Weights of a small image classifier.
Model: 24-pixel images, arch resnext, norm batchnorm, activation relu, depths [5, 5, 5], widths [192, 336, 576].
Training: soap at rate 0.0015, 10000 steps, batches of 64, held-out accuracy 93%.
Rows from block 6, named by matrix and row number. Rows with one number belong to one channel. Each number is 128 + 32 x the weight over its row's rms, rounded and kept within 0 to 255. All counts start at 0. After the name is the row's rms in percent of the matrix's.
# convs1: grouped (8 groups) 3x3 conv (model.blocks.6.convs.1.weight, 168x21x3x3), inputs within the group 0-10, a 3x3 kernel for each
# convs2: expand pointwise conv (model.blocks.6.convs.2.weight, 336x168x1x1, transposed), outputs 0-111
convs1.97 098 [ 77 107  94  93  94 140 182 191 144 134 147 110 121 142 123  97  98  86 160 140 122 138 138 112  99 115  83  83 111  91 130  91 100 202 169 142 145 133 119 127 110 127 150 122 137 118 115 101 122 137 130  96 118 141 177 179 168 138 126 129 131 122 101 143 148 130 125 123 100 129 116 115 121 137 136 155 136 145  74  71  97  85  95  61  94 102 101 182 182 111 125 130 129 127 112 117 136 103 118]
convs1.98 094 [ 79  70  89  88  68  89  91  77  91 152 159 153 145 148 130 139 142 130 105 108  97 119 112 131 126 136 163 115 123 136  92  75 105  89  91 108 150 143 142 124 127 140 119 108 135 108 104 140  93  88 116 134 115 118 119 120 128 124  95 115 139 107 120 147 114 145 133 117 142 115 134 169 156 156 137 123 124 114 107 106 110 132 119 147 124 104 112 131  78 103 129 130 100 159 148 117 132 135 103]
convs1.99 108 [131 108  86  83  62  82 150 158 150 161 170 150 151 150 128 163 122 123 152 142 135 117 101 125 155 135 158  86  84  47  54  73  61 108 133 106 110 107 106 102  88  88 117 130 139 132 144 111 124 113 105 133 108 108 172 167 162 127 124 149 135 128 166 111 124 131 138 129 117  96  84 100 128 141 119 105 134 129 132 124 147 147 141 115 131  84  79 117 131  88  82 111 131 125 135 145 107 118 102]
convs1.100 104 [115 125 138 149 151 138 181 186 166 130 139 144 106 124  97  66  56  59 161 161 170 134 145 144 133 140 124  98 121 121 144 169 146 168 180 148 107 107 130 118 114 120 119 113 123  95 109 148 141 126 135 178 166 142 119 131 123 152 167 172 150 159 161 136 126 124 138 146 137 125 116 127 138 147 159 126 151 175  74  91  87 141 154 165  90 105  66 139 131 114 129 125 127 125 125 135 101  96 122]
convs1.101 094 [147 149 132 184 169 166 149 163 164 104 124 119 102 103  92 141 125 104 187 229 209 140 148 133  79  82 105 131 125  85 139 166 170 136 165 124 110 120 130 112 115 123 137 136 140 175 161 151 137 129 114 133 120 105 179 199 198 167 160 177 122  96 140 115 130 125 105 112 104  98 110 119 148 156 127 132 144 137  82 104 110 116 124 113 115  96  68 168 153 156 151 141 147 129 124 118 120 111 104]
convs1.102 097 [ 61  68  78 112 138 128 170 167 192 147 170 141 103 129 111  88 123  95  78  96  68 124 144 129 108 112 115  86  80  90 104 111 124 135 123 150 122 108 125 112 110 135 113 108  96 121 157 125 112 138 103 116 133 135  75  92  37  92 103 116 131 141 166  97 113 120 123 118 106  90  82  90  98 103  90  81 127 108 117 157 146 192 149 154 196 138 133 137 101 119 117 118 117 132 134 124 130 147 144]
convs1.103 098 [128 116  97 137 181 126 169 180 177 118 143 122 115 107 103 128 107 123 180 165 167 124 115 135 109  96 124 111 111 108 154 180 118 162 194 190  93 125 125 143 147 158 135 155 146 153 137 155 134 118 141 110  98 118 167 156 156 165 126 126 168 125 171  84  97 114 121 122 129 121 139 134 129 108 120 143 149 140 139 132 115 127 160 129 159 190 173 128 108 153 113 121 138 106 114 116  86 108 119]
convs1.104 108 [100  64  96  64  49  58  93 106  72 119 114 134 145 147 142 154 159 142 131 106 119 155 137 152 134 141 135  90 105 106  61  54  57 144 136 108  95 101 116 109 113 113 139 119 105 154 116  83 137 101 103 128 138 147 138 117 101 132 117 125 103 132 122 149 158 155 112 124 144 107 121 112 126 139 123 127 110 121 119  87 102 129  88 109 103  74  91 147 114 112 119 115 107 153 156 164 137 134 137]
convs1.105 088 [ 64 110  90 144 118 118 148 107 154 167 228 155 172 172 108 131 125 128 104 111  93 110  85  95 145 124 134  32 116 112 134 147 124 175 148 163 150 127 105 131 125 122  98 110 101 104 179 120 120 158 148  90 147 153 165 168 151 174 138 109 157 124 119 164 179 156 169 157 123 130 148 133 128 125 114 133 138 108 130 149 135 193 187 187 190 161 113 183 129 107 149 156 140 175 150 151 139 144 161]
convs1.106 098 [115  78  78 111  64 128 162 162 144  85  87  81  81 127  81  72 111 137 125  81 102 182 133 145 167 197 204 118  92  82 140  88  99 187 178 147 132 146 162  92 109 123  97 101  98  94  58  90 131 106  82  86 111  81 133 142 111 108 121 122  68  92 103  74  91  87  79 148 106  66 116 156 131 122 119 158 145 121 107 121 107 123 138  84 107 156 134  86 109 140  98 100  97 108 137 123 122 118 164]
convs1.107 091 [ 86 100  90 121 135 120 158 152 180 209 183 221 145 110 103 113 114 116 110  98 101 124 123 109 167 129 138  81  90 107 110 140 143 163 148 172  35  42  34  66  87  87  90 115 105 187 152 144  98 108 104 109 135  97 112 125 139 120 122 113 111 120  92 225 164 182 124  98  90  83  89  74 166 130 144 110  92 103 118 120 111 145 165 185 104  91  88 107 104 114 202 159 199 150 110 123 119 107  99]
convs1.108 092 [130 108  99  88  82 134 198 150 164 174 139 152 118 100 130  96 131 105 102  95  95 142 124 103 164 158 158 156 109  93 123  93 134 157 127 148 115 113 109 116 124 117 105 120 107 151 215 185 128  73  49  89  67  80 138 110 137 152 132 169  98 118  95 183 189 229 133 133 143  67 118 120 151 134 112 150  90  79  91  67  89 170 107 125  99 121 155  92 136 102 163 164 184 139 134 142 107 125 117]
convs1.109 108 [197 178 194 123 123 165  99 116 115 110 119 112  95 107 102  76 111 108 174 160 166 141 142 169  95  59 104 186 165 184 126 108 171 107 116 131 154 150 189 140 153 188 138 132 190  96 112 125  88  95 102 102 119 131 142 138 154 144 126 132 153 158 188  98  71  87  79  94 110  62 111 131 144 140 156 137 129 143  76  89 115 126 141 133 134 143 135 146 174 157 100  98 104  90 103  86  50  69  54]
convs1.110 103 [117  72 121 162 116 144 184 167 230 110  76  84 121  99  95 131 104 120 132 136 123 124 121 153 131 129 169 107  72  92 161 102 117 169 122 186 164 149 156 151 113 116 128  86  89  98  74 120 124 120 120 126 118 117 146 143 130 142 110 112 126  99  90 112  99  92 142 106 119 126  91 125 117 102 120 104  79 137 124  96 131 129 104  88 139  87  89 121  86 108  89  80  90 102  84 108 138 100 119]
convs1.111 094 [181 143 126 102  79 109  92  88  93 101  74 101 128 129  95 115 131 124 125 128  82 132 155 115 102  97  81 174 107  97 128  95 107 101 122 121  96 104  95 142 138 129 156 147 147  40  35  58  90  77  73 124 148 119 101 105 114 151 155 149 118 124 128  71  32  96  79 112  88  81  87  81 128 137 142  97  98 112 106  95  77  78  67  96 124 138 126 100 131 149 119  89 153 103  85  81  96  72  82]
convs2.97 103 [ 94  83 102 129 149 117 111 161 170 155  90  87 170 125 181 121 185 179 132 145 123 168 168  85 119 143 106 176 112  98 135 153  81 136 162 149 101 131 190  93 102 157  77 148 139 108 172  83 104  77 109 111  83 190  50  84 107 159 131 107 107 121 152 101 108 157 168 104 127  72  83 151 138 137  88 137  66 106  95  94  75 137 114 115 123  97  86 141  99 143 170 139 176 165 163 125 193 108 139 122 118 123 114 154 132 182 158 120 126 135 128 159]
convs2.98 102 [153 125 189 142 110 142 126 142 153 127  91  86 128 177 130 116 126  94 147  48  95  97 116 142 177  86 149 164 133 147 152 186  99 170  78 136 194  94 119 155 160 123 120  55 117 149 122  97 114 100 143 149  95 126 161 136 122 152 119  94 133 156 110 141 116 107  87 196 161 103 186 155 137  71 103 126 156 106 103  64 144 186 106 143 160 126 127  72 129 151  70 116 163 114 108 151 123 131 123 122 160 121 126 104 136 155  95 120 154 161 167 134]
convs2.99 085 [154 129 139 127 163 151 143  88 160 132 103 125  81 111  62  82 128 206  91 189 133 142 101 114  82 145 151 128 117 146 130 113 157  94 163  83  97 132 117 118 102 114 122 218 111 103 117 170 110 208 102 115 144 133 140  93 133 151 128 135 143 143  98 200 230 218 145 185 156 106  58 131 143 135 155 150 141 146 115 127 138 155 124 115 142 147  70 145 142 103 192 143 142 108  80 143 161  99 118 153 105 117 166 207  98 173 111 137 147  96 158 132]
convs2.100 103 [ 61 145  70  25  72  68 175 132 168  97 172  85 106 151 120 143  84 122 115  97 154 107 115 105 163 132 129  45 114  59 112 186  95  94 122 149 119 144 112  69 109 150 218 134 101 158 109 141 169 175 129 201  92 140 129 144 115 153 156 147 133 101 138 122 111 115 157 117 147  94 147 113 140 147  82  46 142 129 115 193 107 103 165  92  35  89 165 135  92 147  60 122  92 109 107 166 105 148 160 135 147 140 112 158 143 123  93 157 113 137 103 137]
convs2.101 095 [141 103 120 106 104 155 165 122 128 123 163 142 181 105 107 111 143  90 123 109 153 130 124 131 108  77 116 124  93  97  72 128 102 196 146 131  62 148 137 105 121 117 120 139 106  99 164 158 101 140  97  81 101 215 104 101 168 175  86 110 176  63 181 130 168 117 134 145 223 110  72  91 111 128 115 139 163 193 148 141 109 141 116 163 130 142 161 161 140 131 142 134 102 160 165 148 110 118 115 146 107  83 159 125  99 154 107 122  95 105  99 147]
convs2.102 082 [108 140  89 160  87 108 137 109 138 110 153  92 134 110 149 118  68 117  96 100 102 144  88  87 141 147  85  71 177 105 185 133  95 114 128 118 193 150  98  67 127  50 180 120 137 169  91  94 148 122 190 138 141  70 135 167 145  82 101 162 155 141 137  99 119 140 136 148  90 150 152 148 151 138 125 143 147 181 134  90  94  98 186 105 108 105  71 107 114 126 164 163 124  76 137 126 104 116  45 147 132 144 106 145 142 128 108 112 109 169 144  60]
convs2.103 101 [155 102 116 169 124 125  59  81 113 125 136 192 164  79  24 184 183 182 146 127 194 109 126 176 138  63 174 138 124 132  70 131 143 142 105 118  99  91 145 154 122 103  96 132 145 102 122 181 127 135 108  94 136 138 169 148 152 167  72 116 157 150 175  97 139 141  71 134 167 146 109  94 136  83 197 124 146 131 122 132  82 123 126 176 158 135  69 111 141 105 129  91  71 140 161 132 147 122 123 124 200  81 148 110 150 103 193 103 135  83 123 168]
convs2.104 080 [114  83 144 147 116 130 148 147 143 137 184 140 122 176 126 113 169 157 113 141 113 114 138 149 142 121 125 119 186 104 124 166 108  87 174  63 120 109 179 124 119 166 118 106 146 171 131  92  75 143 130 128  98 113 104 142 118 139 169 199 116  94 147 170 133 122 122 110 132 130 110 125  84 117 159 122 167 107 186 126 140 105 133 134 109 162  96 117 145 154 104 118 163 161 128 149 117 168 130 210  93  73 135 159  51 123 143 169  94 115 103  98]
convs2.105 098 [139 193 141 145 158 130  75 133 130 128 177 155  89 114 108 154 162 135 125 171  91 156 185 161 189 125 145  92 153 162  86 104  90  79 108 113 211 165 101 156 150 157  86 125 140 115 166 145 115 124 120 116 112  65 145 134 145  85 153 173 139 168  89 180 116 134  96 171 152 140  83 174 103 134 148 137 153 141  65 137  98 116 170 134  81 190  67 131 108 175 166 106 109 102 158  58 120 100  84 143 138 128 103 170 126  83 127 114  99 110 146 164]
convs2.106 093 [149 133  93 148  90 139  95  91 107 102  66 147 153 159 117 135  69 134  59 143 136 105  83 156 181  88 217 146 131 106  82 126 111 133 141  97 109 138 169 200  84 154 114 147 137 102 133 141  65 129 125 114 167 118 111 179  75 147 116  37 147 169 111  94 129 176 125 110 117 113 108 121 102 156 225 210 134  66  84 123 119  80 106 132 153  55 142 135 143  52 144 103 197 185 156  98 190 135 138 135 158 170 159 141 113 104 131 143  71 129  62 145]
convs2.107 104 [174 156 149  94 196 131 124 111 209  96 144 133  98 101 148 118 176 168 136 142 119 164 177 140 113 126 142 129 135 115  96 146 127 112 161 108 137 160 120 134 106 114  85 116 100 188 109 141  83  98 105  98 135 138 142  72 150 109 173 159 187 173 138 152  85 158  82 102 139 149  68 118 166  72 148 161  51 180 125 125 106 155 111 132 146 164 152 148 143 129  48 111 145 162 181 147 152  63 175 150 109 130  87 110 124 132 140 112 108 122 139 124]
convs2.108 091 [142 190 201  69 147 121 106 129 125 130 123 123 139 172 155 138 194 177 143 137  58 129 167 166  79 165 115 135 127 109  73 113 180 149 108  74 166 136 124 131 149  99  86 137  97 105 117 204 127  73 107  92 149  84 100 146 143  97 144 132 151 169 135  72 123 102 103  82 106 146 130 133 160 121 121 148 150 166 120 115 151 173 134 111 100 161 122  86 148 177 138  80 101 133 115 162 112  80 110 137 139 140 146 122 136 137  90 128 160 150  72 139]
convs2.109 087 [176 109 146 103 149 162 140 121 134 181 139  86 164 145 126 154 122 173 144 106 117  72 114 134 122  57  62 139 176 129 127  99  97 157  82 245 109  84 107 163 189 183  91 130 132 119 120 115 140 164 194 158 128 150  94 108 111 143  94 140 146 119 107 141  79 109 117 156 129 100  52 152  98  94 114 100  85  87 117 124  93 123 124 155 117 143 132  60 156 150 110 101 159 101 172 189  94 101  86 107 136 196 133  96  95 121 126  99 121 125 165 108]
convs2.110 118 [ 73 163 104 130 126  87 144 128 109 123  98 141 156 141 129  64 161  97  72 111 152 164 111  99 129 177 142  94 121  93 108 190  94  92 165 156 132 144 167  76  95 120 152 130  72 155  95  55  94 111 114  89 130 116 157 105 110 178  80 133 131 125 160 112 141 152 137 122 134 162 141 132 168 113 181 184  94 139 108 134 128  70 159 129 140  71 117 174 138  82 138  99 123 149  92 125 137 146  98 150 172  99 155 179 103  73 129 162  98 108  88 103]
convs2.111 089 [116 162 157 205 118  75  88 127  90 184 125  70 151 112 119 156 138 140 123  82 132 139 147 133 136 132 149 121 147 194 125  92 133 133 129 189 140 123 176 134 107  99 151 186 159 105  95 107 124 100 101 125 132  91  90 128 121  75 151 228 154 158 125 158  62 132 154  92 137 107 145 115  79 174 153 104 128 136 107 130 218 146 124  91 111 169 118 104 113 106 128 185  74 141 143 134 217 138 120 128 136 171 125 147 131 135 125 154 135 153  83  90]