{"crop_scale_min": 0.5, "channel_attention": "se", "depths": [5, 5, 5], "kernel_size": 3}
Rows from block 5, named by matrix and row number. Rows with one number belong to one channel. Each number is 128 + 24 x the weight over its row's rms, rounded and kept within 0 to 255. All counts start at 0. Numbers have three digits each. After the name is the row's rms in percent of the matrix's.
# convs1: grouped (8 groups) 3x3 conv, stride 2 (model.blocks.5.convs.1.weight, 168x21x3x3), inputs within the group 7-13, a 3x3 kernel for each
# convs2: expand pointwise conv (model.blocks.5.convs.2.weight, 336x168x1x1, transposed), outputs 56-111
convs1.57 091:130136137129109106145124142159144138172177168137127119153150141158143139131139143129129147157168154098125118139119115165165172162164140151184147156194157127155106103131107107114089104115103
convs1.58 085:098118133111113131150118147177186165163156148125115113117112133140133123167158167154181147150142131106133113162178160140135126153139105165199139170144128124116098119111122091103115118118134
convs1.59 097:114118104134132115091116118095124154103119115126144091135142118110127127100132134077098131083123128115140095095122190111100125127126104080107151088094109108111116105123139068088098103139123
convs1.60 112:119151151117165155115139139159096076158117098152120094108142159129146142087085085155110094165113103161103106148132089138104092114099099160102095131089080160107091097110098084092097123128151
convs1.61 092:156150151132138108140137122163143145160152146108090129129126144130128121126143127179162138137102117127081103155149158146149133094118126132133162129129154086073127122110134175137174114110128
convs1.62 100:132124139134130142136114127127117133094082091088088111166143110161152129130121123134112109136122105097077078112111116111104101089075091092093106113106098111102119103130149116133145129119133
convs1.63 093:106116114117108109132127113096113119084081114107094109117123121109153129134156138151139137142133129147118127101108104100079101110099115134118104185153147111112114174170166130135131121132125
convs1.64 109:155137138107103111118118115091100096148142116113138118160147152157154143174160159131136128137135128148149146096092088150166150135127102108108114113125127119112130154140143211198201172151143
convs1.65 107:137140141138143147154154148126131128114126116104108103125122119085102107100112114146131122172161160163145144113104118100113102087092098136138141168162155170157157123137112123115107126117117
convs1.66 099:144148141120108114131133131085089094101111119127137132166149148148125124117083091136117116143128133122119108106089095095107123075095104165148159149144158167176161105102108117126133136126128
convs1.67 103:140155168129132146119117122117110112138137139158141172116124120130136131138134124126124124113116126114109118138151146173157140169156178102102102147147162120147131149144140129127114120114114
convs1.68 084:117107092112122099118133117178182192144130144106103095115110126131120110127124110119129137118121122107111117144140178139151143121104094112114116112113105097106103128121125118118122114103120
convs1.69 085:085106111104098081111127107158191192167197161117126117120132111085134115107097100127124151146138144154147144147174181177173165130134119147147126122114115101093098132135148123112111134127112
convs1.70 110:102108107107114106137147140136136138115115115074076076151141136124113098112108117118121137143139148152160163126121116120108126087089065095113130096107136137151165136138118129127123125132124
convs1.71 083:089098115116136138108108118161164169120123117097094100075109111099138111111101099119120125122124132142158131162156144110119141131135118141120128133105139104118126132116134121113130137145134
convs1.72 096:096108119117110128148134132113102111100102108102095081098096098108097082124135147129138131153159131157151152104079084092097127080113087093123129124129142152165147126135109161164149100132125
convs1.73 108:121096110126114126129131141122133126142156150127142132117118113123118126097115111132132144141149150158158157088094092112114110157155164103087084146141140157163159123113112121116121111113126
convs1.74 100:175189164170189164122133121121117120153134137165143147115132148097110120084101094134139143139135121126125122117098126157150160192160156113130099153152154120120124116115123092093095115107114
convs1.75 104:144143153146148140136117114090092097122106119157153167094120130087090090124137121122124124126126135113119124104097118135127141155134158102105111119125100121101099134140136180181175150142137
convs1.76 107:124119131123130147135124120095102097117132123155155154132123120121120125110121129133136126138130126137133119101104077124121098155134142145150175144123159162158165119124116105110103122127114
convs1.77 087:113106105106102095123121129189198173166146139112107117099094087121134124140146143118121113133127130110118101178179199129153165100113110073099110126132126120133117120111123125123101117123097
convs1.78 104:144134129144121131121115134123152142105114096088091096125119134122125117122123116123111115120111119138147132146178184118124143081077084129136126122130118123115121107111106100104099121109116
convs1.79 098:133120130126131127115145156120119116106106094115104107094094107097117124126138146133130109108123119119131131104131123107107110101092099212177158180161138154147134118121126126124117145132128
convs1.80 104:111133139136137150117126138176171187114116122119107113136118127148117136145125140115117121122118115122125124181167205127123142108113123100104109090109129115125133142140136125136126135150148
convs1.81 075:111112125105133135163130125198186166166170165123104104087101113112103093137157167130148142133129136114117112206164175133153162112123124109118121128110121120101091116116112106123109136150131
convs1.82 098:085080085108121130100117118112099121145129134142125132122126107118129105125117114115136133121131118105121112108090097165118135164137146129137132156164148105125106141122129134125138128107137
convs1.83 100:107111104133133127161155171127114152126119118104103101108125121085117131109133128137136109141134115159137133118112137118109137080107103123110113140132139146140135114098119113101115111089105
convs1.84 100:125129105126122108142125122146195188158150154138137124143105078146132104159154110104087109133118136128138151170128148170140168139132141149156153120121124088115138103164115117194128113150145
convs1.85 104:105110116106105114124116117113099108148107103140114123195199217198206207135100105101098104127138143128140150106119138101135149126148137134144128143149152151118132097176135122140148138086111
convs1.86 101:111101096126120137121120134156157148163148148149148147110098092102128138136157142104121129122139141098128133092113115084118126122126133167155160161131114193188177151135142126109110119104118
convs1.87 107:154144140146137148119120126110110103134111103134105105097063078111128125128155153115103096117109110149159143098097110112110112119137136089107091111094074127095074119117127133133141122143110
convs1.88 102:087103114119135144133135129117107116091107089113118124108100125090077115144129129156156157126120140122122125099110128093117130095094118097104107115103098093094107120157109161123142116146104
convs1.89 103:106103099103099113114110105162184177119119126097117116094110071128141090124135087170148155159154141121116111146161143145153147144140139183187184167125111122113105122100134133099083107114141
convs1.90 100:101087078120119103110114105133090101108104115102108138225168137185131135141118077137148151137138152143111124125120118174136134178133129119095117126099115123127147091119132110136126107133116
convs1.91 105:142126140175158161125128128106122116155168159153164164091111109091089062086100094107112141093081095096105084084089084098090074115100083120118118139133137119123139129124103129135117093097098
convs1.92 102:143149144177171156144146156080111100076079068082097112107112109126123099138144119127128123093106098089120118126137136095135140121146141100092074096085110120138144103117109105120137092144141
convs1.93 098:125118114137123124136142139148212179148132111093121095123080108111088112150144139109119127111103123136123134122107130144145171157147155081098126121124124131094089104108062134137120152159109
convs1.94 097:127132133135117122130122111149135136115130149152155169117097089106117076131118093127099080109099101123095116100119106139123114152130124132135159152149175146139162115135143100113131113092120
convs1.95 088:100080073101104098127115112138208180144149177070109112125083088085135126099110153123102121123070102122108112153107120101112102160181170150167163093105099113152123120125142124117117129100127
convs1.96 104:128128132107115108113113115083085090116138096148116110112103141112105179137099142133122135095135123131123106112120119102130145132126128105120108090116097120119088100142161125116133157128142
convs1.97 095:125125127121108119123109117152153186121155158125105120138144073122115117115129132086088105113136132130153158102103085103129110109146169150145104127141169155136150158106121135109154125142110
convs1.98 089:121115113111110108122130124164152178147100146147097118126137148115141127145157173101118099095110100159169133080115118118138159152157128086093122137120136103107138086118100130133116161139157
convs1.99 085:119113103134125136137122139167185175127119112122093106108131099110108099136138155084088098107120127116124142097132101094132124129177161159157151149146123111104122115134120135097127163121137
convs1.100 104:117130143139154142124150139113116098138137144092119113149178138127155125111106094098114106076103092107124114104130151072128129073110105070098115092070107128138132110161126115130133121136131
convs1.101 107:095102110092098117119123118090091112132134125133117143161158158205152139213142116139130119141129102144122121112118122094091088114106090091090112133105122133125144164171115166157121159148142
convs1.102 107:116113113112115130093098105111095097122106124130112151168122141168113130168126126201207194167144132138111106198190153160129116095096078097098098104099115123120134113117122146144135162141090
convs1.103 112:119112110122126126128120117099112108140130130110129136077109102085102090108103111112105123095107105127119119080081082093097074104088084130129134109112125131115116118135143130132132159136155
convs1.104 108:132132126139126117113111106097112124132157144144140137071057085088100113072084119111120125143130141105099108143147114131145138118118116132136125115146144110127113124090102120099135141138121
convs1.105 090:110092128126118111124107121102100096130124111097086102128127121160141106144146137095119116147151149160177183162126116146134142119125125077092104110118124142148159094114109147133130143144135
convs1.106 101:154152162172151167140141145164171201153147166127144142120106107132095114124096102126179149106157144111112124103117136106136119154168140144150146127148133118150143126088080115092110089074074
convs2.57 090:137165121144155147167107122194118118134081148142164108144143141076137096134149133126162115149104119112086144112109181116111125130145176152116110103171125118162152194144
convs2.58 096:128136146154134112159139129127144122106179110159137129123184163122157151125120113116144159126081136137166156098165067117144118125091142110158144129129123118104132121142
convs2.59 108:128154126134128131139128148115106098098130084119103148152133165083121125148119147122160116080125143131134109103113145133144097125127156120098117118149136150096114169157
convs2.60 107:117103149132133122132116141116092047111127194105133117106130163159175145086169174131148150134140132186142166136178144096160114108154113110114171104149112125138104107095
convs2.61 109:125129118151135137113169116137164091152119087129145141146110171153136135132139093142115111119088124124109101099079100103133129139154140137158148133126142119109168121119
convs2.62 091:160152174106099176132131173135118077107152116162107136152125103141148134093123154096144105113127156116112167093122098071107099066123167085163103169132122147142160128115
convs2.63 084:129132133167140171092127193136134137134130131128151147114134150126128097112128164096159098176111132126129126129160123069135148173153127136140128149134143102128153115144
convs2.64 117:158110118135087079145107143119119124119097160125129124124070144149132116161103153105099158113131111121180125101129105168085109145133121123145121148101133137137121166113
convs2.65 092:174119099106153134112150123104130122081116103164126143148156142153094152134144104084139083122122134101143170114137120123119130089120160101163108078144113109062126138150
convs2.66 096:149091136149126112104169179096150101164126122155166154143132117156084139141086133123169115138101165106131117125110125085155138114136136155148145128150104135099120150140
convs2.67 091:133138158095151121098111117091107123132132180160142088102128073114125122144133087111133122122119140146133134127172127121125149169141138116132145177151123107113137121127
convs2.68 093:110114145192136139158140144135157155114087115149159154105148122118123113133165121122139201134126156135138125130116127109136126114127134116150127094085158121143126104125
convs2.69 100:154111123134130132164116132143105186166175108107135137116120093127118130197129148151126103123142151112125132131088143095159097119167145173143130151127089101129129121125
convs2.70 109:139123156167141120123122131126135120140132105161115063103097161117135128129098115140124105096151120142164119090140114116177146130134163202114141106138149119128129090109
convs2.71 105:145095122187167114150103113171140165146118096125151123080111115153132134143137078130138144104108110170103157127157124108131128125182124167151138115147145096125161141140
convs2.72 107:116163143122183128112140133127125108110152153124127126107148149199118193121116118147164128158109100134082157116142115110126111102131140126128123135117095105104111093126
convs2.73 091:149136180108170098120137079113131122084161122137132136154098150099172149085139164144104122095127125115143096130155167127137091142127156144130141120144180108137125150117
convs2.74 081:150143156147161138111120163184137105113119167104104114113162121116105096122138146120190142126136155142100152165114136141111123132155156121108079109125142132139155144108
convs2.75 101:148118147148117136117144156135130154120108141190139096114134116143136107171147137113107150124111146159147141128112104167113108160149127122090108132137112128147168127130
convs2.76 107:131093124157125121099112136110103104141187080150167152148147108150168112108138149146121137155086110130113080085126135095126119117160106136154148129143155106109164151153
convs2.77 103:096121154125156149128131116113141177146089108114091170136145142107118140155152129144106127123108115133118090129146131130161116145137113166170167118110145123127100143157
convs2.78 104:143122109084156156109155112107116166130132121112137136141112100113152107083106131144123130104081149129129130156103155092147103076174123105128144154150133086149111150153
convs2.79 094:162119156096125149102139140122139146087119107171145142165134171176108106105144177119117138145108135103119132093130165116141120121117126130140099178143082143107160122134
convs2.80 104:093139119142165122124137070114119165159116116112100156133111079124129162119122119147129155138110143072065128122099164073143088125123130094141129152116148101116126140155
convs2.81 090:118099192089166118075153109137141176132131115114132148166101108092130110135123088142107117122099113094108135127123169134145115115138131141139173108132130117111117120129
convs2.82 101:139125148100101100150064122165055109134160124136181191090148158109133175120122102132138107187114138134107184084133114126155098138127105129139156109168139113138160159159
convs2.83 096:063143102162159162155159136121120158128142110155121126108118135098103101163133111163133160113118118104131122106135112122141120084130113136129182093142110136116125145103
convs2.84 094:164145139121136103131129132103128104152116117095152104100122149134144137106119102126143137119118108149133141180123123116114143100143114132108122172111147137163145093105
convs2.85 092:179101169134109161127083113124144157136142132121111133117098127129151102160110138122119132107116155169145144161148109127130152103117073129140116098155165151142140085116
convs2.86 097:132143099127085136129063125103153142141128131131196147140150173138179145125127137124092181152112131137108123088100108135153145132145116108125113108128146128155142116086
convs2.87 102:123164094119149123182120129158110133174121123090128119116117125108142129092085105110085143127109120115063132094175152148098113149099118153125129072155116120155156099139
convs2.88 090:175166152118119133129184130136140137154148159114163132141129131152145151144163128096167136124144121107105096129101139122121139159168120102142077136120102140153130114117
convs2.89 095:114114155119179111129151170125115126135124106103149170174150113128145172142178107175129127113157121112112119086091120073163111176149140168155125147126132140136141089117
convs2.90 108:139123142108158127164120092144148171113129126147079132177123097137130146093128149098098127126110145078153102136111131084171101130135094122143124123135139129092173141135
convs2.91 087:117192153168114095142133103147145154194111095113148139125122165103114122098146152116126134138101101141121146122133110117150145165107121123126141073112130147139120122102
convs2.92 093:153128121146165135134125117136121164081161113114137125145125157128139174126089118104180135110143118151139149173119119131046165161137134088120114113140116116116150130149
convs2.93 096:105097132135132164149152110131163137206115137163137091127129154111137170125118074130132114183135065124121082116150148125152142128135096173076129141078137130178122128109
convs2.94 097:108145139113103124163126109147107134141140072146161136126139153121167143132108132118103176159130126118132145078095162159105142080133089173137098114148133149148133121116
convs2.95 095:197092163088127176137146122107121140123140151139122118109138177120106161162127114137077160132142111133074149168146159106163122120156094118100095152147124131159178111086
convs2.96 106:158090103114116136094127131134118126120141159127151126153125130129185101143151138112144127153153137118164108109106158079140129189148158085134134121152125090125144147120
convs2.97 084:095135164111135185148159107136133102110140096137120085104121137111130184108090135092137164160101112120143135125127146098137129149120104127122123152106143099123086122154
convs2.98 100:114115155111117165084156130156151154155146117158133089146126167124120117132125112134177116180132079113110138168101107134165122121116144105101126130127133114150146106128
convs2.99 090:122086145162150158168149093109130127116130156161118092115135123135071130098118088151109150131124102102092159125095118130162141104127113176111121114181159106142105101131
convs2.100 090:132098133125125118102160125149154141096116097132119124132146143099117131136141128124138137182114141113132117116112116114089128116117139093151132068174109131107134133178
convs2.101 090:147126172131106131110102098119149122141150148121128162128129107110123127115130106139145111116210110134129117104116145115170160142174103102117090141107155149118126075119
convs2.102 107:128128130163129154172130100107138120121153126124108106104130158162127100132147107103128142123144117168170112120117104100150117150132095101152112129082155140123160106109
convs2.103 095:150109109119088132120141113094101114116084141129098163106131088146138093118136140119140129124122153126123085106117121092140122191148155116124120170074105144120132169121
convs2.104 088:124121103098110148124134116121095122091083139181112132109077115125135108106071111114140097130133156126125111063150143104175115111126133135130145125089139135137158144148
convs2.105 093:147101132115134112135100092115143209111082132112147140174122148103119163112156127134087091124118119113113139124133115123102111145117129144119162134125070114139099146137
convs2.106 088:153127130165147143147132120084140157167154125125096123121138153116125160114149127138116178097093147074143120142036136136110125158174157152153116139143091156067134146132